Rows from block 11 of a small CTC audio transcriber, named by matrix and row number. Rows with one number belong to one neuron. Each number is 50 + 15 x the weight over its row's rms, rounded and kept within 0 to 99. All counts start at 0.
After each neuron's rows are labels from the 100 clips, of 14976, where the neuron reaches its highest value: "loudest" is the band of the loudest frequency at the time of the peak. Only what is clearly more common there than usual is listed. The data: read English sentences (LibriTTS-R).
# fc1: MLP up (model.blocks.11.mlp.fc1.weight, 1536x256), inputs 64-127
# fc2: MLP down (model.blocks.11.mlp.fc2.weight, 256x1536, transposed), outputs 64-127

fc1.251:28 39 45 72 51 52 57 35 62 60 33 47 37 64 32 40 77 81 60 48 46 68 55 61 75 49 65 69 81 53 69 43 51 40 30 68 55 57 64 45 59 75 24 61 56 79 21 66 40 62 56 46 79 23 51 72 55 55 30 67 43 52 46 64
fc2.251:49 57 34 43 40 47 41 74 71 77 31 42 51 47 37 36 53 45 30 35 44 23 41 40 17 37 53 32 43 25 35 57 37 64 61 56 27 66 47 65 60 43 46 47 71 21 61 67 62 48 45 36 49 39 69 60 50 39 56 37 58 48 31 32
loudest: 4000 to 8000 Hz

fc1.537:42 69 40 48 57 65 51 27 57 69 80 71 72 58 64 53 39 73 57 76 46 46 40 46 58 49 59 52 51 91 25 41 50 62 25 46 54 70 58 60 55 38 44 63 37 30 44 45 28 48 37 49 46 67 36 66 41 71 67 32 48 49 52 39
fc2.537:42 66 76 53 70 44 40 36 68 58 54 51 43 64 82 57 55 26 65 44 43 55 43 61 38 79 33 51 44 28 58 45 41 37 44 07 66 25 49 63 36 61 43 43 43 36 65 39 58 35 76 62 40 44 40 40 56 73 63 72 43 34 80 46
loudest: 4000 to 8000 Hz

fc1.613:41 43 45 80 39 72 35 31 43 28 77 56 72 21 70 30 29 55 38 49 41 72 14 76 70 77 69 57 46 35 63 39 55 53 28 90 57 85 70 38 56 35 39 45 63 55 55 52 46 65 39 57 58 30 51 33 77 59 50 55 56 29 40 77
fc2.613:61 54 55 46 58 42 70 41 49 36 46 56 45 59 35 77 57 42 34 31 59 48 59 59 46 45 61 65 42 35 77 47 47 67 65 53 49 56 48 44 69 25 63 47 58 35 69 46 44 52 72 55 77 48 29 63 34 74 66 40 85 53 49 49
loudest: 4000 to 8000 Hz

fc1.69:69 40 43 62 56 43 51 39 40 57 71 58 66 37 51 65 32 62 55 39 55 43 35 38 49 55 27 62 17 49 48 20 44 40 63 88 28 55 62 44 39 35 54 45 40 58 36 49 43 42 55 30 40 75 40 60 51 69 62 64 46 66 47 64
fc2.69:47 52 49 40 52 51 68 53 49 46 36 73 43 65 60 51 75 58 53 48 35 55 47 42 41 43 36 72 72 51 37 67 64 50 74 64 27 38 60 52 62 59 59 18 57 37 68 47 59 59 64 38 82 43 34 34 53 73 48 45 49 22 47 41
loudest: 4000 to 8000 Hz

fc1.687:39 40 52 57 35 43 46 47 59 34 45 74 73 41 12 52 41 27 64 57 20 30 82 61 51 31 32 51 52 49 62 64 43 67 31 50 32 32 34 58 51 44 61 56 41 51 34 51 47 56 49 76 49 61 60 18 40 18 55 32 01 35 48 47
fc2.687:50 44 64 44 54 38 51 83 72 51 71 46 39 56 62 34 21 39 44 51 40 75 40 43 67 51 66 45 54 57 53 25 81 72 68 48 54 71 44 45 30 45 26 62 56 61 38 17 48 46 30 51 26 30 62 50 56 65 59 65 53 74 11 49
loudest: 500 to 1000 Hz

fc1.359:63 50 58 26 65 44 30 31 16 33 49 44 50 60 62 55 68 52 67 51 58 24 41 65 53 69 32 42 16 40 45 33 40 61 25 50 57 67 38 79 56 58 69 40 76 65 42 48 51 55 69 56 22 33 33 42 41 71 42 60 49 48 46 61
fc2.359:83 63 36 55 74 36 34 54 46 49 99 63 50 55 30 41 68 62 64 53 48 44 43 49 35 49 38 48 67 43 57 54 39 72 41 55 23 59 40 23 98 39 90 27 35 27 55 58 42 55 75 53 56 54 60 64 26 53 85 54 50 43 40 55
loudest: 500 to 1000 Hz

fc1.521:74 36 45 71 26 32 62 55 34 58 40 44 83 34 36 53 27 51 59 56 55 34 45 55 67 64 42 48 18 63 36 53 84 45 22 31 68 65 48 67 40 69 43 46 59 41 61 54 48 45 30 57 48 70 54 52 42 48 22 56 58 36 60 63
fc2.521:45 70 20 43 73 48 76 66 28 67 49 34 27 36 48 65 55 41 27 42 58 51 57 56 24 28 39 73 48 68 47 56 59 48 48 79 57 40 68 55 50 60 63 50 39 47 16 53 32 64 45 52 54 51 38 63 59 59 58 64 39 64 38 50
loudest: 500 to 1000 Hz

fc1.122:56 30 49 39 67 49 57 53 39 50 25 45 51 61 50 58 45 27 56 40 46 45 41 29 30 54 22 47 41 40 58 84 47 70 51 38 43 72 44 64 57 26 30 39 63 69 39 35 34 40 39 60 54 48 60 59 41 54 50 31 45 48 30 46
fc2.122:23 61 35 44 50 35 52 58 73 60 53 42 28 52 52 55 52 59 49 33 60 65 43 63 50 38 43 27 60 65 50 19 41 56 63 61 44 53 55 68 41 33 48 43 36 59 46 21 26 42 41 77 38 50 24 50 42 16 44 36 55 40 60 64
loudest: 500 to 1000 Hz

fc1.161:29 40 54 45 71 96 83 43 64 38 75 33 49 63 57 44 79 60 51 64 62 65 53 48 60 42 51 75 57 52 27 67 55 30 50 57 80 39 46 62 44 61 63 42 39 49 43 45 33 79 51 43 33 54 49 58 55 51 52 43 51 16 51 59
fc2.161:45 42 53 65 36 66 33 69 75 60 27 60 64 54 48 29 64 46 57 62 34 55 48 38 74 59 29 60 61 47 66 44 33 19 56 49 58 58 38 45 69 46 45 53 59 59 51 56 48 22 64 47 37 78 46 70 67 38 53 38 15 64 57 75
loudest: 4000 to 8000 Hz

fc1.399:26 71 53 66 57 10 39 44 55 36 36 37 48 91 77 42 79 53 32 59 61 33 61 67 25 54 69 24 60 36 56 58 54 43 52 57 30 47 60 57 28 51 49 61 57 63 36 32 31 36 70 58 59 38 42 58 63 39 72 54 42 65 60 34
fc2.399:57 47 79 59 23 52 59 41 35 23 73 57 55 38 24 53 42 55 44 55 46 49 52 49 75 60 28 66 40 53 61 16 52 40 35 40 81 48 51 57 42 36 56 34 55 69 56 32 56 64 41 65 61 46 51 38 27 72 51 36 29 31 49 62
loudest: 250 to 500 Hz

fc1.651:40 40 99 50 39 47 64 61 48 60 51 41 44 83 37 40 20 52 61 33 62 36 67 71 66 37 58 29 31 29 53 15 39 58 81 60 58 57 52 21 28 69 49 53 45 78 28 54 42 39 71 27 42 46 60 58 55 58 55 32 54 38 49 65
fc2.651:32 53 41 43 59 53 59 36 33 13 24 61 62 43 40 60 40 38 56 53 27 57 46 49 55 52 52 59 52 46 41 72 50 31 66 32 31 35 62 42 36 48 70 27 58 54 58 56 48 37 42 41 34 43 05 39 56 32 54 24 60 59 76 30
loudest: 4000 to 8000 Hz

fc1.283:37 22 58 58 54 58 34 70 17 71 43 18 13 34 73 42 55 50 75 44 70 74 58 35 54 71 58 38 49 46 63 48 52 46 39 41 74 41 61 51 52 38 53 48 46 84 41 41 36 28 80 58 52 35 55 31 70 53 26 46 52 34 42 36
fc2.283:44 61 41 35 41 24 66 47 31 65 98 38 59 46 43 64 58 45 76 42 53 48 65 22 74 56 51 50 38 53 75 48 50 22 45 62 46 74 65 57 50 50 36 45 65 64 53 45 32 31 31 44 55 53 78 54 84 56 75 65 55 76 33 55
loudest: 4000 to 8000 Hz

fc1.465:40 25 64 45 54 33 16 54 39 72 56 51 23 57 46 59 44 41 37 61 38 56 52 62 52 54 50 71 51 92 36 40 37 48 30 34 47 23 71 51 44 16 47 37 45 50 39 82 65 56 63 34 67 52 48 42 38 57 19 31 57 57 36 53
fc2.465:50 27 48 52 62 77 56 54 63 48 36 41 55 42 57 70 46 11 57 38 66 43 72 51 47 42 49 12 85 66 32 60 55 33 72 38 59 58 44 46 43 68 71 52 50 43 63 86 56 36 30 16 51 72 61 69 24 66 56 72 66 47 87 36
loudest: 4000 to 8000 Hz

fc1.732:39 33 48 50 52 35 48 45 46 43 44 40 48 46 72 58 43 54 74 60 43 48 52 72 49 97 68 41 53 53 55 54 47 70 45 28 39 74 52 55 61 61 44 63 67 51 57 53 46 51 77 53 59 42 33 38 38 53 37 56 52 57 50 50
fc2.732:85 49 42 40 57 42 62 77 47 47 61 70 71 44 70 21 42 44 33 57 54 45 47 44 31 55 63 61 66 56 41 45 45 66 42 39 26 19 20 58 46 26 32 41 24 43 24 42 37 50 69 65 45 51 80 43 59 50 54 37 43 58 41 42
loudest: 4000 to 8000 Hz

fc1.227:67 41 19 58 22 60 39 25 45 31 39 32 47 31 46 56 50 35 65 43 48 77 47 53 39 55 31 60 58 41 61 41 57 38 63 30 63 36 89 52 42 65 45 57 34 57 46 44 42 40 65 63 17 40 40 51 70 56 76 51 57 53 53 53
fc2.227:83 44 37 77 43 59 54 42 60 24 64 34 54 55 62 43 52 69 57 51 33 46 30 64 50 61 46 46 06 70 51 73 47 37 47 38 62 65 52 56 44 41 83 53 71 60 75 36 62 62 42 29 40 50 71 32 65 46 45 55 41 55 43 64
loudest: 250 to 500 Hz

fc1.557:70 72 21 57 37 60 48 47 28 84 55 56 46 48 48 35 51 58 60 65 58 68 44 69 40 61 51 55 52 48 56 52 38 55 55 66 63 43 40 43 65 51 43 34 52 25 38 45 24 30 41 26 44 55 51 44 47 63 54 41 48 46 60 49
fc2.557:46 31 80 60 41 65 31 43 30 35 49 57 52 32 48 53 33 72 52 49 46 32 45 54 44 48 38 44 11 58 63 52 45 55 35 46 49 45 31 57 55 48 48 48 54 59 36 57 30 46 36 08 47 55 60 50 54 56 49 62 13 58 60 49
loudest: 2000 to 4000 Hz; 1000 to 2000 Hz

fc1.356:32 51 49 86 57 36 39 31 46 63 57 56 70 36 54 58 57 67 53 58 56 88 56 80 34 50 85 83 15 41 74 45 46 59 35 77 67 62 52 77 77 68 54 52 36 44 33 45 52 60 71 42 62 30 41 37 49 49 53 20 59 17 71 42
fc2.356:58 45 47 46 57 57 65 53 51 68 28 40 27 40 69 47 36 53 47 44 54 54 27 60 49 28 93 38 45 25 56 44 60 45 61 50 30 39 76 32 49 62 72 27 59 49 53 32 31 65 71 30 54 45 36 36 39 49 41 63 99 60 43 44
loudest: 4000 to 8000 Hz

fc1.734:74 52 25 21 33 53 31 43 42 50 64 44 40 42 44 64 36 52 30 63 43 54 62 42 13 87 43 59 64 57 74 53 63 59 76 66 42 43 40 50 99 45 45 62 66 39 36 45 31 70 32 64 21 44 47 40 57 60 56 46 51 32 51 31
fc2.734:62 38 41 47 58 56 41 37 63 38 54 50 59 54 52 57 29 56 64 26 52 40 47 25 81 63 38 36 46 52 72 55 41 63 53 47 83 40 35 45 79 42 53 26 19 43 59 44 06 51 60 58 25 46 39 53 55 38 59 30 61 53 44 53
loudest: 4000 to 8000 Hz

fc1.586:54 64 56 65 27 48 58 43 45 51 24 49 65 59 65 76 48 32 53 26 58 52 67 81 46 45 31 52 47 51 35 65 45 60 64 33 37 69 51 50 09 61 84 52 85 53 44 61 67 44 44 27 56 40 64 67 81 54 63 43 26 60 77 42
fc2.586:40 47 65 49 50 30 67 72 63 53 65 39 57 52 45 12 44 49 38 63 69 35 47 74 44 62 38 42 32 33 57 04 35 58 49 56 40 47 58 64 40 57 62 37 20 63 42 36 75 47 24 31 33 37 69 44 76 56 31 39 31 43 64 56
loudest: 500 to 1000 Hz

fc1.720:49 74 59 30 52 49 40 37 47 39 35 41 40 72 33 32 63 59 39 39 24 40 49 39 57 45 73 27 39 24 46 65 62 40 47 29 50 45 82 76 47 73 41 53 53 51 45 63 53 19 49 53 58 52 50 33 78 56 55 33 84 62 35 39
fc2.720:67 67 73 63 73 69 39 47 31 42 55 66 60 45 29 27 61 54 41 50 56 50 75 48 60 58 71 94 34 58 45 44 61 29 45 29 42 31 37 76 62 42 53 80 57 51 45 57 52 78 34 67 54 59 56 51 73 62 61 55 36 19 61 55
loudest: 500 to 1000 Hz

fc1.373:50 71 70 46 38 50 52 54 52 28 53 34 49 17 52 54 63 74 39 34 58 53 46 41 53 49 63 25 27 36 35 57 58 41 63 47 80 73 39 36 18 32 78 46 43 52 64 43 80 55 53 64 47 38 38 38 50 56 56 59 64 51 29 56
fc2.373:79 42 51 78 32 54 66 52 39 19 77 35 50 52 32 53 31 46 53 55 57 58 57 58 69 60 58 68 56 48 49 56 45 39 44 49 49 61 50 45 41 62 55 52 49 67 31 47 61 78 77 49 47 71 69 38 50 47 37 44 61 35 57 52
loudest: 4000 to 8000 Hz

fc1.150:58 55 35 52 26 28 54 30 51 62 74 48 33 42 25 46 55 43 77 55 61 44 60 63 23 52 29 66 50 60 37 86 67 48 48 87 49 40 37 66 56 63 54 48 57 66 68 68 63 49 41 32 53 42 36 35 37 47 43 40 60 75 45 13
fc2.150:32 51 40 44 41 42 45 49 49 75 32 48 42 49 33 75 66 59 54 47 59 52 50 51 70 48 46 37 47 31 71 20 52 47 52 54 58 43 53 33 60 54 37 51 64 44 43 74 60 39 46 70 56 26 68 64 31 61 46 46 49 24 36 61
loudest: 500 to 1000 Hz

fc1.457:43 62 51 46 65 70 61 68 57 55 41 69 52 62 59 50 41 43 65 54 65 43 57 43 77 53 57 52 75 58 48 34 57 35 67 41 31 63 67 57 36 26 37 56 53 41 36 50 68 63 84 64 34 41 24 42 29 47 39 73 18 42 65 42
fc2.457:47 47 44 77 43 38 57 55 35 34 66 56 59 64 58 30 74 92 57 47 47 84 40 51 39 40 31 44 26 42 22 79 32 23 31 38 39 41 32 44 60 51 77 61 37 38 65 38 32 63 42 30 69 68 39 73 70 67 66 54 43 51 80 08
loudest: 2000 to 4000 Hz

fc1.713:50 42 79 76 35 48 28 36 52 52 28 72 63 53 25 52 36 64 59 53 75 51 66 33 57 84 38 54 28 52 56 74 31 59 54 24 63 58 76 52 80 61 62 59 34 71 42 50 55 44 49 60 37 51 36 36 53 45 76 44 53 62 47 43
fc2.713:68 65 56 70 68 49 45 69 69 51 77 25 40 38 59 68 46 42 44 54 50 22 54 54 56 46 28 43 56 48 74 37 54 50 55 51 53 34 48 70 52 72 50 51 41 37 70 28 48 52 51 54 39 39 24 56 47 56 53 46 51 66 48 47
loudest: 500 to 1000 Hz

fc1.135:40 64 29 53 65 73 56 44 52 48 43 42 65 33 65 67 43 53 44 86 58 28 33 68 64 62 74 18 31 63 45 67 58 23 54 16 59 50 35 57 39 53 57 54 51 32 32 66 71 46 52 22 38 41 46 63 60 26 66 53 54 51 75 39
fc2.135:71 48 78 28 53 51 28 54 16 65 80 34 47 51 41 54 39 44 26 75 28 48 47 67 82 62 46 53 57 46 31 41 31 29 57 53 32 84 58 46 69 41 54 61 74 54 73 83 24 42 38 85 42 67 66 41 52 44 59 42 63 52 44 53
loudest: 4000 to 8000 Hz

fc1.57:55 70 43 57 59 17 41 53 57 40 60 41 66 73 24 52 44 23 48 40 35 68 43 74 39 38 46 53 78 46 66 61 55 43 46 45 79 53 51 51 15 98 71 86 65 50 40 20 58 50 38 73 43 35 77 43 41 25 65 58 44 53 59 27
fc2.57:52 50 44 58 68 60 24 49 39 54 46 17 46 30 30 36 35 53 61 50 86 38 73 30 46 41 63 65 61 62 73 22 44 35 27 45 53 79 29 44 72 52 29 35 49 53 41 56 47 33 59 49 56 50 61 61 39 47 52 56 42 59 36 61
loudest: 500 to 1000 Hz

fc1.372:38 53 53 43 63 48 66 46 26 40 65 57 59 23 63 39 40 55 62 65 55 32 56 44 48 33 49 29 29 62 51 46 70 68 56 45 31 58 55 28 37 53 45 34 72 34 43 43 21 58 54 29 36 41 44 74 62 58 75 49 41 48 67 33
fc2.372:48 46 27 44 53 44 45 46 45 55 45 35 31 55 48 45 55 57 49 54 37 58 36 76 32 66 44 74 37 32 69 46 52 71 40 36 42 43 57 63 57 75 50 42 46 80 60 43 45 50 70 65 72 41 36 53 24 54 62 50 34 43 54 46
loudest: 4000 to 8000 Hz

fc1.219:33 68 54 43 31 34 48 54 62 38 47 54 49 46 51 82 57 41 49 55 76 50 18 49 43 68 55 59 64 46 51 77 54 49 33 36 42 44 50 47 36 59 40 44 46 40 42 41 36 59 29 55 41 45 40 32 72 12 43 31 38 37 23 76
fc2.219:44 39 46 51 60 80 59 37 59 65 27 68 43 46 45 44 43 76 21 43 75 68 39 28 45 47 70 50 22 33 51 46 33 60 45 41 42 71 44 66 53 45 41 52 41 35 47 41 43 28 69 52 57 53 57 38 74 31 49 58 30 83 45 34
loudest: 500 to 1000 Hz

fc1.5:67 43 47 48 45 58 39 47 49 60 58 67 83 57 45 36 67 31 44 59 37 38 38 55 40 59 51 50 37 62 76 51 70 40 45 32 55 64 38 61 60 65 49 34 33 45 63 29 52 30 34 37 60 59 65 43 59 85 72 54 47 65 57 49
fc2.5:85 73 53 37 52 38 62 51 42 58 40 51 40 56 53 57 54 54 59 71 36 60 23 51 50 61 80 54 36 57 70 31 62 51 29 43 67 48 44 31 85 60 45 79 66 48 22 46 69 34 62 40 54 57 66 30 46 59 41 75 44 47 63 37
loudest: 500 to 1000 Hz

fc1.167:49 65 36 53 46 65 19 85 71 62 69 40 58 37 60 65 69 27 54 53 75 69 34 28 51 68 55 66 49 44 41 53 56 52 63 44 55 32 87 39 78 38 36 53 40 36 67 56 31 19 62 39 29 53 47 55 78 38 61 49 45 44 47 43
fc2.167:47 49 08 63 54 44 41 58 54 63 36 45 38 56 71 35 62 62 27 39 57 48 37 31 54 32 18 42 43 40 57 46 26 22 56 33 64 63 36 61 70 48 65 47 46 36 40 37 53 72 41 56 33 46 46 38 83 50 46 42 62 37 39 25
loudest: 500 to 1000 Hz

fc1.129:52 30 50 48 78 21 47 53 36 36 59 68 44 19 44 49 52 28 61 70 36 49 41 77 49 61 53 28 74 65 68 44 36 49 30 60 61 55 49 48 61 67 52 85 44 66 51 66 40 34 55 57 35 40 67 66 65 56 35 48 68 36 74 48
fc2.129:24 80 52 78 61 56 46 36 19 48 32 37 42 50 46 73 58 61 38 56 71 25 69 50 59 54 53 48 09 49 61 48 44 28 49 85 75 64 66 52 38 61 63 68 68 47 35 51 46 55 71 38 63 88 40 65 54 38 41 53 50 39 49 46
loudest: 500 to 1000 Hz

fc1.48:37 59 61 58 64 39 19 48 69 46 57 37 61 61 73 67 61 34 60 48 66 32 40 34 83 77 74 54 23 88 32 39 42 39 68 41 40 66 74 38 47 35 34 52 37 66 69 20 57 31 62 44 46 66 58 44 44 38 40 36 53 50 64 56
fc2.48:49 49 06 41 64 20 55 52 47 32 40 54 69 30 54 61 58 42 47 38 14 52 42 41 60 58 31 49 64 43 56 65 28 51 21 33 85 40 44 67 47 68 57 72 63 48 31 42 93 72 60 58 42 53 35 56 56 52 62 41 57 21 33 54
loudest: 500 to 1000 Hz

fc1.701:51 56 47 62 37 66 52 68 65 44 48 41 72 32 63 51 14 48 51 83 39 12 30 09 71 56 58 49 43 72 46 41 76 37 40 48 39 44 48 60 13 43 45 29 56 40 51 53 38 49 47 23 43 47 38 49 37 52 54 59 31 35 39 24
fc2.701:53 55 45 53 59 59 77 29 38 33 53 59 17 72 30 64 48 34 38 59 59 67 26 72 41 62 30 48 21 54 23 19 67 20 33 35 45 51 71 38 62 55 60 29 50 64 36 65 32 50 38 24 45 52 51 58 26 49 39 45 48 58 68 47
loudest: 4000 to 8000 Hz

fc1.460:54 52 61 50 37 37 31 45 70 24 64 73 15 38 37 59 27 81 36 53 58 50 58 52 61 74 47 55 88 47 31 01 44 33 35 63 54 59 57 56 65 57 62 32 59 54 35 51 27 39 68 74 61 51 51 45 73 75 58 32 52 26 35 20
fc2.460:56 47 65 65 53 51 40 35 56 40 63 44 81 71 61 44 16 53 34 23 67 27 63 59 58 47 44 49 53 31 58 69 49 72 39 10 43 38 67 41 57 35 45 34 56 60 58 53 28 32 33 52 41 49 38 59 62 74 43 20 54 87 55 63
loudest: 4000 to 8000 Hz

fc1.265:45 38 59 24 86 43 25 52 70 59 41 39 71 69 06 57 44 41 48 58 62 77 41 51 27 54 57 48 78 64 21 78 46 67 31 28 53 09 35 65 50 60 57 38 59 57 50 46 63 44 47 66 50 27 51 66 50 55 53 55 47 45 37 33
fc2.265:38 70 49 45 71 76 64 20 55 45 34 51 58 21 31 54 67 60 27 58 31 42 44 68 34 65 53 69 40 46 44 37 20 51 89 65 59 68 51 36 32 40 59 61 36 37 63 68 44 54 48 57 39 48 64 52 64 26 72 43 31 51 39 46
loudest: 500 to 1000 Hz

fc1.529:56 53 53 64 82 66 40 38 61 83 41 37 42 63 56 39 74 45 29 81 43 43 43 54 64 34 60 44 65 74 50 60 49 50 40 68 41 72 43 46 65 48 49 57 61 42 65 60 33 32 38 42 69 30 53 50 44 27 69 57 44 71 39 46
fc2.529:47 44 43 44 37 57 40 47 72 73 65 39 69 65 18 58 79 41 61 63 46 49 65 48 65 52 59 34 45 65 42 23 37 58 68 31 44 50 47 67 49 57 24 20 43 06 42 35 32 44 64 34 27 31 65 69 41 23 40 68 49 23 63 30
loudest: 500 to 1000 Hz

fc1.243:65 70 44 58 54 71 35 23 99 52 53 47 36 30 24 63 42 42 47 30 31 51 56 64 60 33 47 64 60 41 65 47 47 46 32 36 45 60 24 66 55 52 76 42 60 83 50 26 73 59 56 52 51 53 48 59 43 61 28 43 49 47 52 41
fc2.243:76 45 46 57 43 39 51 60 70 60 47 56 63 57 26 73 54 59 23 39 50 50 36 35 30 56 90 77 40 89 61 19 24 33 44 51 50 58 39 40 63 56 46 42 19 71 36 56 64 47 64 54 25 39 45 37 36 42 57 64 23 52 45 50
loudest: 500 to 1000 Hz

fc1.614:57 27 51 41 40 43 35 41 41 73 76 42 53 33 43 32 50 48 25 15 47 54 54 51 41 52 88 30 58 58 33 57 31 75 60 55 92 54 47 46 40 77 39 69 35 59 40 60 41 53 76 41 35 43 56 41 65 55 46 40 37 29 36 42
fc2.614:40 51 51 59 30 44 55 59 49 86 32 14 50 48 39 54 63 48 57 38 32 78 42 38 37 56 40 61 46 25 72 42 32 33 60 31 47 27 41 27 43 61 61 62 51 54 60 55 49 72 35 63 54 78 35 51 49 52 46 37 43 64 51 77
loudest: 2000 to 4000 Hz

fc1.295:34 70 65 83 66 42 31 68 46 66 40 40 31 62 55 75 53 30 62 67 47 40 64 43 32 34 39 21 77 47 75 57 61 42 58 40 68 24 50 78 74 45 60 58 65 62 37 41 66 37 47 45 58 38 52 46 66 32 43 58 38 53 68 53
fc2.295:40 32 50 58 65 75 68 37 26 39 48 51 68 48 59 31 32 62 44 64 66 47 35 39 56 59 68 54 20 47 71 42 56 33 67 44 12 55 54 40 53 58 39 42 25 52 42 53 66 26 59 43 43 43 65 58 41 29 36 33 21 38 44 41
loudest: 4000 to 8000 Hz

fc1.211:45 59 50 50 43 62 67 66 50 56 58 44 41 41 46 45 54 61 72 75 66 57 45 19 62 61 61 67 35 61 24 74 61 56 44 28 62 62 74 77 31 51 69 32 80 61 32 47 59 50 44 44 37 50 48 61 21 45 66 24 41 56 38 20
fc2.211:55 40 58 47 23 27 61 50 67 42 47 55 54 77 50 69 42 56 34 78 36 54 36 71 35 73 54 64 22 53 61 14 60 78 50 48 55 73 67 43 71 55 25 47 28 29 46 60 45 37 38 34 38 49 74 61 41 56 47 61 70 44 60 55
loudest: 4000 to 8000 Hz

fc1.109:38 65 38 52 31 21 56 36 42 58 48 16 35 33 52 55 29 77 61 38 41 46 64 58 19 48 55 27 36 56 70 54 48 40 19 37 55 47 53 50 73 46 39 70 43 53 18 37 34 57 44 20 51 42 47 68 73 21 53 53 51 39 47 49
fc2.109:51 48 52 59 38 79 37 66 18 60 83 36 25 56 48 45 52 52 57 49 21 54 66 74 64 43 54 51 60 46 29 74 41 48 51 54 41 59 44 47 77 60 46 42 33 46 69 59 21 42 21 46 44 25 60 49 71 59 19 62 58 56 54 77
loudest: 4000 to 8000 Hz

fc1.695:18 57 50 67 44 66 55 40 27 21 67 39 36 50 60 41 56 55 64 26 52 35 57 73 43 53 55 35 48 65 73 38 54 26 45 63 61 52 53 40 48 41 50 60 49 70 62 54 42 59 47 48 35 49 64 61 72 32 67 31 67 08 31 51
fc2.695:65 50 45 46 39 35 39 32 66 44 25 45 48 52 48 35 54 24 52 19 40 72 59 71 73 44 48 76 74 34 61 67 54 56 39 50 39 45 51 62 40 53 54 76 71 76 65 38 35 35 40 48 53 64 53 29 49 31 52 78 48 66 51 64
loudest: 4000 to 8000 Hz

fc1.385:55 54 42 62 55 62 56 36 23 50 62 80 41 69 74 56 55 55 71 24 38 39 30 34 57 39 60 45 41 54 62 31 60 31 43 39 51 16 50 29 15 83 40 72 44 51 50 56 49 44 46 33 65 54 68 49 74 38 24 53 26 14 66 36
fc2.385:68 11 30 36 83 48 45 65 35 78 26 48 43 38 71 45 60 27 52 70 73 76 26 42 58 48 67 44 66 42 61 78 55 39 55 41 94 54 55 41 28 52 65 38 44 59 52 63 15 34 50 66 34 38 17 66 70 14 41 45 26 70 62 34
loudest: 500 to 1000 Hz

fc1.350:52 43 54 52 59 58 32 57 20 43 29 63 52 39 44 58 15 52 58 31 51 63 35 29 79 88 40 76 34 44 64 47 44 55 71 55 58 37 49 63 77 40 66 73 49 23 71 64 64 55 64 59 29 71 47 56 68 04 49 37 29 22 70 77
fc2.350:67 27 46 51 60 48 64 45 51 46 34 54 20 38 76 54 59 45 71 20 33 36 45 53 60 43 18 60 68 51 42 56 43 40 44 69 51 68 51 52 45 60 60 43 36 42 56 44 30 55 76 80 47 54 58 16 58 44 40 45 50 61 45 65
loudest: 4000 to 8000 Hz

fc1.494:36 71 52 74 56 40 14 30 29 38 50 44 34 75 49 70 53 31 40 31 29 59 28 35 58 65 45 57 48 46 30 60 61 45 46 65 40 29 46 38 73 27 59 47 29 22 62 54 38 47 68 25 50 48 48 48 07 66 58 54 48 52 27 58
fc2.494:45 59 62 57 40 63 49 53 40 21 43 55 45 61 95 31 63 44 53 69 69 53 32 54 57 25 25 37 42 43 38 16 47 27 32 49 57 45 28 69 60 76 42 56 67 44 33 44 48 57 33 46 54 65 59 49 05 78 48 44 59 46 49 57
loudest: 4000 to 8000 Hz

fc1.223:67 22 25 45 81 59 42 60 42 78 61 34 72 49 31 51 64 46 41 64 39 29 46 57 25 64 35 40 50 56 40 59 43 58 29 24 70 43 58 76 46 46 27 66 67 42 17 31 48 41 49 51 62 30 47 62 44 79 38 41 65 31 63 62
fc2.223:54 72 61 30 49 74 68 51 63 79 73 70 58 53 53 57 30 52 31 66 38 61 41 59 49 41 43 62 39 49 62 18 38 44 40 75 75 73 42 53 30 31 65 60 51 57 62 45 36 53 33 47 40 83 67 53 48 69 39 55 63 53 35 23
loudest: 250 to 500 Hz